From a checkpoint of a small self-supervised audio encoder (BEST-RQ).
Model: arch gmlp, norm rmsnorm, layers 16, width 160.
Training: 40000 steps, batches of 64.
Rows from block 6, named by matrix and row number. Rows with one number belong to one neuron. Each number is 500 + 25 x the weight over its row's rms, rounded and kept within 0 to 999. All counts start at 0. Numbers have three digits each. After the name is the row's rms in percent of the matrix's.
# u: gMLP up (value half) (model.blocks.6.mixer.u.weight, 320x160), inputs 0-159
# v: gMLP up (gate half) (model.blocks.6.mixer.v.weight, 320x160), inputs 0-159
# out: gMLP down (model.blocks.6.mixer.out.weight, 160x320, transposed), outputs 0-159
u.45 106:468497476536507443500496537546512541504527530504486529539508489484494455463496502501525500470546550522487471507496505503506480451521479512494486482488542488491472456531509478494504488526469501470464483494520488519513429464500505495497534470484490490492489477491544483497446496493525481505482490508505464509459523484456535521535476483579523531451478492486517486486498537502496501499495488499459535524493499496516570517531530545505490523495496483517508530471512526506512507493513514
v.45 085:521476517523501488496533515454494495500507479446498491480485492507530564536530486481516470456502500495508516488488479504512492485490508501521439494521525475494552494558459494508482511479542514533547483504482514515455498552467488518497513484524516521478463514493472505538490507472519517508525507475454532496493496487506476503439499533493419491474539518517473467497493482486476508478497463482467497550527551528493497544508483499509484520456488506490515488519512520453490486502494536
out.45 107:529531464535504489489541449517508515488481481473485502545462489471504514498485466501471491535493448533519519525452501465484487494516491527506497515529487544514469519536534517529503533508505519521488456448482516553510503502509493475498459474506494510511521542475493509506490515489490491507478523500498488514560515477480521511504431483523506480465526541539469502488500474518483511521481487561512504497518478462491471504488519533448488483506534510546504458551467505498491549493487503
u.46 089:442536497505472488515511510504503503451482518470492522496466501525499456517524510476482500528485479475531510507486468496494446501473453462509457491474476502508481488473479492527520494505500521550499501481521503508511532529482506508514443539477498515465502546490489520503487486454500464487493462510461522497542502509486512476509533506544478492469521515475516491493469494471542525476508535474504489496527499485478461495504479451422476499489470525512462494482504540462522480463464558
v.46 116:510499480553483490519512462505544482534506496490518493492487486503544529485508439503485491468464500472507503530493484502501507498503495460489473522502521485473498484498511509475495504498491466499455501505492481509536493471527506485548495486477482460504441505541501539537511503506502513523485479517444546494514494505479497486470544474490553497478534503511489488555474523519487432487430539524491491517507519524554515485477537479528550535475467479473520468508489539487495532513472493
out.46 100:520538529391492503492488509484468494468534519511508501476500495510478476517454511467524453531508469526458503514492522537482454501519520534503502487510498502517466527505509474445530492543540491459503506479494480482526460521502499499455489454495518468475510503490487500482536508518493539500496546479517469500451493502521482510530484534501472552501494505501502506489512490500482524564496473499512480471506473484444503500496519520534470485483507540509515485492484492537512454467515494
u.47 101:490513478467505482527547502507524495498527498422534449458544464509484487487522455500520497511544517508541539523505499481438489519464497539519489554455479480453506503468536542480501497496480516474527477485509484503494535472512504484452474526483522496476486501466511534514505494492515480493542493523503508497486461500521505502481489519536501499497492507503510511489448515537504582511512441484506510459499490452515498515527536517497493504527513491524492473511498512538496512509518488
v.47 101:501462472518442485476501520528492467529505472498471497534524515529501499544513512524490515491502548480417523509522486503461517522456490524514478527526531493509502500506529476504480486526514532484482468478512491522506485499487454440501495488499449487513525497503514480471485494566488496486451492512501487515515520472522512558482507535502504483510466496433514518512453487464510523438502518505520506484481518508515473493529532470481517511486527451494467460499517477480491525519525497
out.47 098:477512485517517468517478489541521496495502463498563494559506528514463508516503478501496515482479474501480437500477524471473494505444514520468494491499491531463492553498514498477517509511488494501478504521530470520506461515507509527488499512538471501523528506497516501478544491536497524500489502498510503523529515490497522525531546530496538491483471512464510555464476511448531487481512521452462481491545554498534468502496524462531471463479508482517520460466472553458506506505486485
u.48 100:546495506477488500529485476487509508534489495490485538501544465533544508527513498507527518456527486517469498529521448494518497518482490516465473540489453475469517499520486533545473522483466527474506501517518475519523445501474473531511536484533497486535527500477468478509483521499511472501514545523494503518450466492462467496517511543512486484480449506502525449466502520500519448546481486472527499524505505484517457476539525476495510476462484507520466521523470524495486474525501473
v.48 105:505496473532503544486454521478477521487556508503525515505515465509486485541523543503504500497501513513480468491517512536467505494486486512508462508515565488479518496500553529514478478481472549502496493542485545557499508530502509482488515538507541493512481508522461507488505528497504471494499502521530506540460475486518493444501488472550514472458513496477512514485491486556487518537516500472497440478518524533513496516448513515498536459490495518539452542522519481507501536485484506
out.48 106:528493504508518477479532532500508490453497499487522526552515482458474468532512484544494495509543556480480525479508526470498453512526500474486498539534471480532516501545463470531508526535516499534494500474503478527459546541517490493510506509501529524496481522493506518498497473509514515520518495478487515498518499461492476506476512489490521457519526534495460480530541553473463542464501541494505529478506486494517484479562465533501468469534514469480500449490507484477480497547495519
u.49 102:511474516508532510525533457507496474486509489497466528465529479486508497513504557466465491501506499510468456505487513503495516525527496490508517470533526445510534527516471529478483484446486468514448503520517541500466474517520474510476474501496511486471468439482510486484484501482503526529461522525511490504497488499498473501473491564533478519467456496523500486470496511488475495496476521502483456499525518519516502518536511517430486513443493496534532561512481552489487517510543515
v.49 102:480518498478503485485483531472488493489490510476509503497554446471530513499475535504546496521502539483524514462468490499484487502488487528499470517512554482475500486476511518509495483478511527480520436483542464535470523510536574487498506519488497494504487506496462496486534493501512473499532482505455527510523551528495488532501516500465484501542511508477515556519496467489474488507551496464518457491513520526505481476490518434502521496482487469508535530481474474538518437465517509
out.49 097:517532468519494541504504520527442537538502517490561524544500546469472479468517514515513496547472480507513502503521537476509496513476519498487505494489485515520500493487506502509495521490486526498527548471511521493512478448559505487505475512495488506491489480513524471511475481507461490493512529509526529482528510464490483510519453491456507515484528470494512506507506537470499488463502486520451530527524510539447480478453501560483523484526478453501502467554500500495467531455464535
u.50 097:480483503486481518504488487478482561444494497518489455475506498490528505510462535508548526490479505467512450497513491483526526449482516498504474533518493451496483491487509493566447496477503472505508481488524501484477494500547525472488497470503457500499470486529532452507523441475533501496480477447557459508497522494485531505550507516481473488506518517520465479467512466509498446510514507458500489520501529498465499490482496467495516498530507487531449525512541497471502480514508492
v.50 103:503525498527489477502478498513523450497500489529479516474495495530542474527479499485500502480479556489507523484544547504478503501466514491522529471521495485473511497520486561505553520519530454479496495479497505449468495492460480524481475488487523534510486505515505496496476476496515514535470491532476507485444467511450536499514542521546474517509479548501530502532508496532499517492453506515495517472452531485478470464490451513473510492442481519508494464474501526540463517475526522
out.50 099:472502499476533504488500483487495510500464480535470521486501487539506493523499499492514452544528507502505449518509492499499512498513502517456505504501514517505489542519488434478507525427472519486518503488504485511495473506528481496513504517458493500475486491466482455514495536530540466457498538484489485500529554478462477456477500468475513513473509439488473506455531548488494495544513469490524491523524453507487543524541549474502466443521511511500524505482509468492530489498512528
u.51 090:507525504498505533522471525480514442484500484485492464534528498511495517510492520484469496456486489480448496488472486486497491524503500514525461490537472484481480481468487520482433491486487473461510492512480499456494482524459498502457496536469509494499484475517480518453529543465530478500512475502518529488497498553483475473504510496504502545476497509550487491525497481522483529491518508486494450504488481493509488550449511543482495558511517532528450482552527508461511516494489434
v.51 114:485520547520505480483492486471457507507514475493535589467538504509452491499510513514477481467509496505530483531508530511553563509499517504508474533490502498529525503510477492430457489484504491538517511486490456496501490526500486476484517478507515480505457510518500512465519453516511500551521487488480484478545548500501467519523477472491495471526463533553472522493480463481531491515500518438484494534450497479473495525527479493511508503476478487516498508516489494505472497501509542
out.51 105:488509453483512553471508493499543481503520516504513484516502557527525517498481479479516491471485517467511471471490551485473454479484463468513503527483486495481536499537535468495503498532506516503484480483524516550518519514520475555508505465514513484510531501507508457491509544531509524466522511487545513498493503527521541526530469566534489540509498430527499547501497513494518485477529473499507510495523499503531521461509509467506453512510515516463515485501522501526501510441463469
u.52 091:494474521512461495513541540491497516501481526489475543546468487477524482519516480475522520524507472552503512551517498484517487517470500459489479492486505511499507509461501507465481465505518504500491469503490500531480482500534517503468487481495460488531476504476549509507498487460467477512426523499479524519520498513460534517524535501554484495482491438522518506467490530491515534514515519515522522496499526525472510502444461456493475512549488550455475484515512496512505518432505521
v.52 112:461477505507515558525467458515466496469516518500496490504502464476524465524527499456484544513494502493548504536483497530501512545478484509487499482488506498462498461493536508489511497485481542566472506489532501490531485492487535518474486478503460479469492532486487467519521484483476496502511478528520529526533497521521524559500489561516466490514499472527500516495443519428490498498501468482521502498528532494515473505539487486551497477466497438501532485536496500501491539513506490
out.52 109:547564473527559525474514508484504482524521516509510512491466506476521520523477575492510478484514478507459485498488471506523501441534519515494469558532482436504503494516501496498497469520515480463496475484494513495490514525498487474493431494511511513491451491522498519486495541486506494472537472488496505455489515513451479457472492478516492488498518553489490496488542488535475512499512470510506454499491514480509521487535484495505502538487555457500489534534506465526484473509523508
u.53 103:538539501537499472480511548477516505488481498509446488537482493518508492468537525518473519503481468505519488493489502517528534556487479506517513458529492480485494535502504484521447528503478535492509509500506480492463533491495499517484468477514514525528523487552441455530480518477473512530484480561490504510468518522530504516520525498490473503458513529499487503479501498505480517510511526532471519504513524528454472449496497463445472523498542477543453489545535526479480494519507472
v.53 096:466504509512491477539478486481517491545485469507504441492434495458483507449487488527504485475479463476472488559480496464517520528518482495516522504507500546499517521524489471492494534479494459527548509507502508472531491452515495522504483513464555474532478509464498536546471494538519534544476516530496491492510466498529502499468512479539484523489489486521533508513548543513506468532518522500479489472468511491511486490487497491514490483488472528551542503531532507543508524492506486
out.53 096:510481511470551512464498470473508447496530503483501503508526470512510475524487490472527524510483506520487473511522534508525503538490515531506468526480526454454492493474501514466546487562487496480473463531480472485502460521526493502519538489515481510470448499491505499517495526526461524502456486526452452552495489529499523495505472475469502510500482475511468504470504523475497530519503493499547500522527467469467448519528548486460524501485489533487526543513491517486475492499496553
u.54 109:496494497528502535494570526497476470497493487534527525490505509429470459521478477485520519480516494482521502478510531498506501489456461463507461501455471536518462479484494465483519465476465527480502501533433459505500484493513495503512484515539518477498472477543495510538510535477487455502529536503508489480541505500520518517498515494441535519509498519494505490477512539482512492542480552489495470554542471526490516483507504488487470505498452467496485460526493514490514507513473484
v.54 113:469508536446541497485475531534485518488478511505470532507525464479497491518518542499493513507488534503547520530542476521505478513486491536549521545514490479468492533486481475495484553517507514475507485527539519548491479491520502513497487471497469476487483486543498560524511475511509492507540513510508504422473484499479500541442470495503477470501524516513497519462527485498474521499508478532512432474509495528511508500520507503525522482488488446517503466504506513463544499516464496
out.54 106:497488495523453567473494476524500507475499520525447506504459505520526491491467482507525473502490475502484509469496510499519479523519518476479481512518524486490508472519484552480490483495504514512509495556473485541508535459511489473473523485521493534541554540482501449514473518477466513493504496487511532504501480523527518532447528483487486587514480519474465528500452484565506497508510527430479516479473488490501487477481477513512500493495526514549507506461508499500485532494486514
u.55 088:483518457521496490522540473491466498475469451482491486494507466511485504554511521515505505499522505483513535486515554492502481458541490504509518509479494501456485491525459487512484533483544431516490495493499521529556484497549505472487508473473538534486498506534524473473510479472466502485516486511526525501486486479520499492479519523518529527490506480491487497486497503527523514529480505535459476467566511523489503506507471480544470444508496463455496497540529450557532503485503477
v.55 102:521479526453493488514496489506459485486546487518512497488497516527479490494474521497512473438496510536521479508489506453515500526514496476554527492474497497477529494537519486513506497506476521505513478531510502509497531492447495528480500527497435483524516526514538502464516566511503478473531531531484498474520527449493512510511513461513494494477455422483486489520501544485518504511492516521432505469517478474505475518487512469507486494505504457560517519491507445470495508475462510
out.55 098:493513515507519513489453485462532496517568474468515531490453499521518502489467534528471499516501486483518530516497475504497442513448493510492520492480537505523496505473525483487520491424438522494576527524504519471502462491485544512510491525523475501539477489473512514516490493525463476472502483500468486514477486500479532515484515503504518487550529540515503504520474508481471507486521471485548488530472540480511525485525499485494530507485485492520487473539514472491526472559523521
u.56 086:514487490531479540512481523522502476499520495479456554513498472487475494491508476529487521485541536514529548441493504444537517493460517459529486474535497484530464531487494470529499507498484494508502509498502522542508508488510496484512507484527526524531451485511508503534451524516492520528518552536495481472531490502477500509527469471531536537457485500536475455509533526522489494507488529479486496469542529484521511481543473532492500497455523477462522507504458470492497513463465510
v.56 080:473488501508516568540541497451492505474515477518497469553491546532510513494519493515489527508520493485498477485528529512475450528477427471518540453523500484500504530539495490518481506486494481481503502457511472493538530549479506511506502511523549516531509492508527492476539507522496462474483487473477506505502532523467514483470484497507520552535546473474531467507431507493492499486495458513499486478486521494471482471545502473496504471504479509514535466482468493461487487502494489
out.56 083:483522522523536471430546502453465551473502468475502499520497535498482473496516520450461559532524514528476514523455475512490508480516504485519511533532454493472458486533525491514500534507523479501485493500535496497518484519494468484524501481475519496492465532559472499471495473542470509466467478475460566499468466512498514499493487456484509498515494508512506501507454513509473467505479497464538490475488475477496524513541540482502485478516501501529528504502515534494501494528504490
u.57 107:519548561500478547498488504533506517498529501500476500462521535486537464524504542519481470507473477516493507492500489449498472506483514473506497504448532504539490525469494543522483505509512512482443514510516498471509534449487468472514448525514483522475531507530480460507513502482502533498506474453481532470501475520537524456535510510509494520466498492465491501540510528493481481461510469456488531482508481502469529516535470480483505482508521534543503453496482480477483510474456517
v.57 113:533517510489473498513490495525465512534523499514491466496488473515539490517550496506513587501504486544519551531500509494450521472485483488515492479507504512529526504510542570490558504514489525461543483502526467511550529455499447501522475502495510525508495471523522501474503454512509478501493514481463522481458503498497496480535467487491501484530505501472519544479521491521474487503540498486462478507461481494496542515469517487478494512467512529531504522524440475473528502506511491
out.57 108:495548489490536490500509513472503491486538476480452530513506516470489500506487512505492555496515502483481494557496517535493545491512464478539528490545499510543499555519498488507475531507537434503504493509519515511452525527477537513495521526522482471490498485495478548505446482527494499514476534481509481493527526475478449532475469501538495531483491523510490519469513496453494497506476530491471468481510453478482511477513461472461502531515496557446506538506503469491491478509502478
u.58 099:513495533470475529507488508543478493496508450535535509547492500502504449487419486450494505542481485486503520530506516498501475515521486459489478489525497492492507475514518519474498520477473474503487473478484458497498492493441522501478504522535485537539521490475497542529481506476482509488530506509534444516487505506454498563491526498513465476513483524505553476478489475516496444533496487487473496527496475477507474499490501466477488513518530535472499528512493461505519535544523455
v.58 105:500512512495523495458504501511537488519470488511462514539518519506442517523529487511462499452495472496492525486489531495548518486520523518509535504516502510494525457496511481506512478536505546492481466519486481524531515481442504469554513571510495466529533495531508505505491515468464528459500544535484506488540519487486509465486517480506456514504425535500495509488500495497526486511561513466518469489493505507488492485490495516473521464518509526520474505480482496493448568516491509
out.58 103:493512563524507491508458498477510477520488538521472501487508507523501490512464489487475486518469439479498486474505509501507568499489502508503530482487542506503465588469513524493527519445523450511477469518461510497482478546536467499517490446480502477479543481476495535499530490502495489504498505483493518504458503495498541509527533531488549529490501455480526475501496540515525498514502479500516534546527467468478543504486517480491509503494523444536483478492492508483495479502496520
u.59 089:484478478496492492495510491520509469516495508491485496480507499479510505491520517490484443532479488497524484486540524485486465519484467543497516477483499507536466513542485477497481491459472554535507525528500474520527511499477480502525471451499486463456523509499570520483469492504512469523461534405479499503481490487504591511461522496487508507486455492512459487473486507517512481526504514468475523509497531475528509499530510472531528481493503514505468489503471475475549518458517490
v.59 104:484510519508499496503508511516479531502464496477503472474509448493487487480517500507528496561488480487483512576503486492523515540523485527500491510486438485477526507531482509516473493501487491461486504520495522503502508488490500506485467510480494512456563508516530464483482492480459493454490448502498546480524510485513504498465568505483477497493523520544496491521515480465491576493480468513494524500528562528510485506510518485503499509512474499498495458459490449471442518526450508
out.59 093:472541460529502499490512522511517490530509453501498476472467441447474510460478536454503474492515514456486512488500502519529497493518527513546465541518531509529503514461518515494555479485484523482518507504453487508489490503505525495509518507533488532553496500510490530510500474472529486511515512477498516534483492473495521498530447468476496518482538467481497493484465552502484491527482469474495516474530491498426536544545484511527489474489521476531525511493452471487519522490520491
u.60 104:556509507498491477551494492474485503506484556516459499486514492491526480469538493516489492507515530487468497514443446531522498468463491479495503502525531483473498485476511528487496464468548473526474520502505499492498504527504489576524533529492496522472514470500479497542499476524488495534519522477475517430483526486523474489532511485495547544511490491564501518514523462483485486521470483522468475470475515492484496527469504475446498481478524503454514504514476529482485529481516493
v.60 078:477487500513482514478476537527465488496501488463494520523478475482436494522488513489524510534482456504493504511460499509502466520491471561496503499472513497475520503524508454517515490469521475507483511456466525503504482482499517462522454520493505462511492487473557465525483468471466571496518521510511485518455500477493539513543479463423518507489491488480510459513458505501491469486497506511540489473506478470447477501477520502486529505461500484542464504513538473490493484528524499
out.60 104:539509512485501526528519501504516537490538482483504485471470541450513550510531467471490509448507475513498443521510520449467528509488444420507487516471516463459502446513487515513545508514511514537532474468465497528508459520476491480502466505501501499530505517515518490469497477497497492501532498527481509525520487505493464516454492494471462508535527481540470481484518511517520504476486530454504500541477511470514477459475517484510513482508520518507486493489514482449521535493487510
u.61 098:550457564505464557439497501506495488549486511529494534521523491488508488481507528470508522503495473527489518508481487524482508514535475450504571510479475515489477510509513469459518461538494478508468503539483480510547527525534496484489534501541509513490489529490495520442464497541478504513496514481491510506470497496497522524495507543480485487515500435502505504531509515497486474504528460477453471476483490452532489470487509522501523479513508482455510506475492509496502497517454470
v.61 089:525507551452455534459506471524492518474493497504517494504549478446495434481499513530512501484482523512437555513524493506503523489483513479490521514475503558509461513536434484484521494497517497540492481502537498515502496502499476501462514534520493507490500489518530516504533550535530510524529501522484511459514527496480467505502482566467491478478495508509476484495508481494508477532456516488498495486484488482501497505498518518498556496504521476512530496520477546443535483463483527
out.61 089:499542529493500473538469522513467519452570512502453510455436529510496519483532497516522472463456505493497485516508485478493540498526524464550482494453489513503447512509514535483446496507532508500502514486482465499484464504502511494510521536489470465498505504504513496526442490473524461568523493492507472510529519512476521471497524515500505498504481546486534481533472500481504525506509502436487525510519531511498538541513468493509482515508501481543501483541503488484506488482508493
u.62 104:531496487502524528449503507541460522502499492537489518471512504500442510478492548540479502477528474479474476512485529461517477519534427494509504514512479484507506475475506491482493542487519471562483495474487498529508493511484510458472483506463491504529471527471520492489483471484513525478471532515507485492490453513436506478512475531476514516466460525530486466490462505451468487500513546488530513477490454472518547497538474521511497498476524503519476497523505486480482467493459481
v.62 080:552539477522495510485525505508502492510465520479494514457494472525495479489539507469514539540510495500490517502487526492547516503471563494478481514493484522513524503477491470490540530500499528534544498501455488514527496515489481491515499514574526502476507499521465501460455497524512524471480486486506528468491473538492500509501564513487483474536490519503489485570479443512539507519485487472540506497484478490505481489506501482512479471520470514502490462502517441434550487513483501
out.62 096:488556518500462525486521514539473478498480502499478495502512485528506462518494451502519487485501501532494502506509516517502478490481489459505490518497530496486508471431534505480519512495464543452478422517488530528487515482452489488502465472502527466465509479501512499484481517498527481500530517519511533541493452565537530510471484450521518487497559493466489518496471498533509509478468505441497531488489477507469499527504506493488544516521519509451519497493504528523520498534493544
u.63 093:481489524466466498522560512509475514507493540496501508465534471488536540530493506507497481487532477469513561468555531472511502507505481473508496503544506557455496504458540489510470546500501512484534481480479510461502457519515510503497484491473503469522474436512460522471492492499460507482523491437520480483505490484472528451476467494500532504480511478461500477472490494485493463522471520498527531506485488518469482460523522486488481481496506497537495525470540495518477461488509514
v.63 117:526499519498494470536480492487520515552531495506500498502520486516479514495513515503510552503492478468491473521436534558482539531511463491507502489514500478511513514465502509494477522472503478487524492548482477483554488514531465503506530492501483544533512501530492471575491508509490488499532504468497482493485487448468534460487507486506482547482480523490458520498547491488520496538493512472518530477505533519496461466499501479500518512513447437496519515511437471491489529539504466
out.63 101:520503509475507499502454480547493465515493473490526485533434457495511489471510473501503554515487492535464504469491489468474496477492499478435460505482519484518500534529503510458511451534479512501451512424507520520506536488506529466520493544504471496504512493517541496501544491520503464525489499497537489514455530530507479508511521521521503500498501491513506471505486519479511517477505492532540461523508507509530551487500484573514467464523534496522524487492526521502477475499530487
u.64 095:493507505561523470484545497515449517454519475513485526511465482513529466505531504493498516478502492524505489499490480495499531491470484527446503503482440484513501512501548482530466520506500515441527489536488468478493514499520477469493518534467504520529491478492491494464482543493493503512523481460490496507515513422498563487529506478453505540492492492507488500496520469508503483523505513498504498525541514494555466500491481514528507457490511523524540540530494458486506548558503511
v.64 066:524444512490504479476464551510514515472468460526529495489517498492480488518507480520481522497500472489511543540534477479458480476491478501488540483481479475510495485525517493510526473494497522550510536467501507481527444497495507513497483536466497485465503514494518454509499494539460498486445508520471528509538463534494517500463503501505445480491448508507485519467464510501502467505472494472469458529523519510483453448464496517530466518495497525496503447530505471483534520471467481
out.64 087:531503479459453503509469497474529491516506531503465546494523500512487531484455501500514508478509481514539443466514484519517522510461525496518500469523520520477518488482486502510515503528469486496510512502503524483565519504499520503517456479544518541509533468527428516462506513494509535491476488507505480499512482532510472494474498534501492506426520497485475519501502527502509509516480439514542502461480511480513537513487509496529476566489496463475462450485522501489537481460464494
u.65 090:498514507522540475489477519492488463497434535511483484508531491461484483549481521472486474511495480501465468521501506530541539516501489494525498470499515518450488472516531491522523503427541510482524473491499476518489526488526526522478483492512446468490491482535471541458461536488510467488487492501539521503486531468519485468515507519456484510493495519518522471462483484497515503494457516495520445463440493497507472475483500468484462509468526549534499484495537479512504474510498517
v.65 110:467500522455501522543494514531504475497509513501489486531481568491484519528474520476529501530477524500484467513503466496473526467505472513515433474548485480509497518496514522507537540513541497467499519501505505503533480483471484478536480540494517531491482560509454473488545525450462545529522505548476462510489518521509512521511514454513506532493505487479499454515512452493486498507509524520482541519492476515475477528486530476511490513509478547458517499517496503492511503536519455
out.65 093:519554523559477480471509491527544519509504523509477476480501479518499471500530477462485485505496517495513490498505497470521486505511516505491495493521506505509499479481524503529516491515542545508475507537510513533491510514518503491519547493506484454556489447527522509483465497520509501475491493491501533503502512423500465531477503568516526465457524514482553523550480525510507481464460451540523488506475516498500516466475513538498493481512536484442503516461482481531524506458506529
u.66 098:477503487518510500489525515490500530486477460462498535462511498513530499501472491466420491478504465482507530477455501510521529476464518495523534485503448561532501471479517455475481486483545480445458499513520474505519512483476493481483547514496515521500519510481485473448491507473459506520555501488503511521489524508532471505517512506495505520538527518500459534487443520506511478540520512490543472472467479551498470504524509479497470548497472528509521502496497510513488491530477500
v.66 108:504476492551504536446475518506433507499512494522539516513535504511465479537514485524529534487495471528480510507483524496477505519451563458492539523538531483531522492506527515517481537467506463527482495501480498565563511484487494507522511464508466491512518537529522512476519510502574469489543495497506449497483506483481483508485516515478476495505493495525524472502492508513509498489455505457551513516477482483506497516513515466512473508492493487496507515539523503485553495495459505
out.66 101:476514502495534485515510471521535506537482530466545516534521488499512522501511525503521478521493480512494528501507535513496499435552477511509481547504492509477488508484449513508493446514490516513528544504486509528485490525499469526465476514512492498475449519488444506476487497543439505532530481479504501501508492490524483481443470505467514527533468509438511496477527465456459506511503488496464489479524526466511509471533481480525501470517478533471473473457479486477481524510528465
u.67 095:479459536499510461475513508516533469470518501517496490476516497433537490507522501516531480544561491516520501483509491509504515495505525514452529523493492468481530473500541532522490489520481492539474508491505502494534471488505524529485509498551512486483510472521487496535473500483505515480529495455488491530512553504467460550528508489450572528450478432483513504488497513489514500476552522495518511478509469505479495508527493459509514479509507510478482491470529457483507493504489554
v.67 088:547537512498523489502505480494503506476504488489501463483481482508502513506494486510512517459521525471507529512478503517536477501458479544506421482492481480521536485537496467514516534491487469520497471549474526531506492473483444487475530488495501524534492483517491501524481484446529451502527458467494527451486516492490523548509520499485529525468457503472506521492488486510503467482540470536466490481450484522483532440503538462520485507509533501466485487489471501498513527521535533
out.67 094:518498486489495507484487525496559436457464464497482516478474470479481480479518469485487493544501473523524502483483512518521478523528496469532535484503518482476504529508493503528502494527489496517484542523491493509486556531526468506490498519508526459550554512503488453458504481529527515542472515455517526515495517488501518567516496469511458498479486509538490545486531472523486495475482487519524489502528518464537496495476500440485531485480539521505524452523475476517497495507538503
u.68 089:485467486439469494513493528458481489495527457478450452522457479491482508517466510457508462477529491479502463447512517490511493491527498512507451467538476493514478517491520487503532517515503455493495493507524482499499491522422491478499518485507487488474462458523481514481458492474517495473505500482447514462507482506514517517485479483524468477541514461531502500512498505526469523494483448487490515522462527503492507511507482442488465485475529510487491476542466474467515491498504444
v.68 107:508475473496512501502468520480485490501495535493527514512466488541456507502501496478501485520537474453508506507559570493482516551490491496475489498514439476487507489510537495525510478459483512503519512513480467535462485506494430469466556503511500512492462473497471449545515475511485522478527492477473531520532506459468498516508476518488502490510510486492455513507506554494483486493468465475495492492493477464485480528467496481534500471487440465563482512508501513517481487495520515
out.68 095:500478498516514472478461511493504492515527506462525511503458517484516485519480502539474479534492469495492497524519461508496476468493461458491487506500520524503526475518524467458498475541507444482492474533504540500530523459488486487550480552498520535484512527494492485470491533463479452529458457497527519483492533486498494464499510520523521494516434518488532474496534494536470478524477490498538483558500451506484491495555492486523503555526483521486518492517520477489499515487485453
u.69 104:485475493448500517485512494500493491484497456459524477513503477488472453518525534474521469499486467491472537521509496536529477498487492541508497543497522504489516503466491467511496510450493503601494470525494537530485469512537494546491441567509553490533523470473517530505499481493498479499540491539515506517494484519502518488495497484512507535510485524551496518475477500504494496491491491486465504494497494476510503527475528500508443498498519516484529466529546476522479531507487551
v.69 107:494486498498513505469455500440528486497507537504498481536553471517495457485511469478469498503489499527527535505468502498526511491515512511538507509509484507477505499530520486508522518536501490480510556470513531549512471493523523495508494509476494476502476456477461498505513546487507475453472488493481488544523572504527497543498439508533509482469495484446525499498504469541502489484516508508454456530560478493522468497471506478451508480477466505525534506524478512478465486521503511
out.69 107:480480516503491513478490472526496536496478506523489497501488477504539533527473504503484524496502494481497492524515539502474497557439508490487528465465547534532520461490498530503488515534533520515495492546498457503471480453479495526499487485504528495538476499551555487523521515543476488528455477508447480495454507526535503484517555468481526487532485521447496496540459545496558492540502494524533510481477499493480495492521476454503508523490469483509476497509514509487506512489531488
u.70 100:498440501487509474497520467523525479491521512577449513535485489547515525471517492510512514513509486519517521471480501532473510508497508474530486496508526499530508468523485442515522519489472458468468455491473498508514477520532487462576514469547485483517525497465496516530501518514488475485519505460524510482506469515452481512506534489499506503508518487504474456507484518496478449489513467516475477533543465504539475496544474498477484518489526549497472512482492511509475471509525534
v.70 080:500562573461497478465497504486506461498487501512521460508475468524515474482503506533489468467475510481493507514542476475483515519509532524517537513503492508503514536486473483514496464476500489479554510496489516501540561485502551474468485475470511506518532478495497502501519515464523473508484560486526504509476505498442456509494504499457475510520491526447482479511525518503500525449494519508508529513516428538504499502504510508485489523475499522485494503497495443492526499532521557
out.70 094:478463488498531540475457536495507525477472469476528479515470500492507489526519547490540553528515484511508524516525513493518507503518482514464457495505528549510478500498458462506489522522544543478568525486481518522485481546480511485503539534514511513483499491527501471524513556509501518508482483513546502487461506492514473508497473508475497559503550497503569522515433503477513506480523484491477541445503509503490511508508497533479474497515488508519510501490483498484469478528507459
u.71 101:494513475443501505498479466485501501488510470501513505530505522492512489509482521482512492454503489559534514477503548481488480548483473470496525510442475497515466490548501541477464513521459494496507515494548472493488514481505487506485468534485515489455514494466502512535502529497506508498512539515498531525520505465499491487501478523538487439477553502462504513452529491481547528512512507470478471500492501469520513503510548472482525433512545522467498467511500531517551527481486532
v.71 101:532533558485460515498508515509498496486481526495464544514476479490488535497464493492503501489508556500528490575498479504543519492482500492502468512471496533552487517512505484526473491492495493519476507507544507554475484569441493505500448482479475468519475462485495508521539512483473528495476498507519500478492507464513487467511494546517528494470482454523487518537517503505504490541482559488480495505506533462494506482493532462495492483472526516445477520533469522523506499488488520
out.71 108:519448483510511486503494470525521493549508527526523448516504501493476525532547517509419524518503510481450513521504477486511550462475514505483457529491497484477471488503499476504535479510487492492537497492497468480505543542472474449530502494512470473506506517538475476472516478546517471521473484515499447474485460478515525494532531471498558523493489539505528506543474528498481505484507518488518483528518480552469464489488493506489479516515521498459500504518515507488486495546519523
u.72 098:464483494466519495463513507450503505505480515490459467538538551458490469540504463500501489449506527541499490489498489461515477515506561489534505516486482488508508445497523491475461477502555530508502503521525490461503517494499517470495553534503467521486502485532505461474554484504501487488520497523506536495510474509494527486524532529476497498496504487490453485554502505487476538508496497472492481517502532540496521488495513442473457511496518526498460481517463467518448487471505529
v.72 091:484501516491528462514581448515476494483548552553538452514484492475489484424514495509505508513522492480504554449490526499520509517484460518480499511480511528512504467478500489519498519475533513488491457469495531506508500472524486492513493505521515533520492496480516466477504498466488498496514484504482514488463480479459524494487461447536532491500509473514514466515513465494524514505462487495467510507547452533545505528498485506511504525534506513513478508497497485538502510431491523
out.72 104:507536466505492479514524503528502466496517453468461523490457514499538507489518539467502476543501488486499490524520529494511523501534518503488506447513526526516453529494523474537541498556460482491480538491526495499481545531503524546471472482457480458487520503488500566491477498506475485503464553491475526479509511511498510498505548498535474513536486523475468521514491512526544508526479497477483495474481492460503465513484551542502474444461501522491513500485496481503508496503508472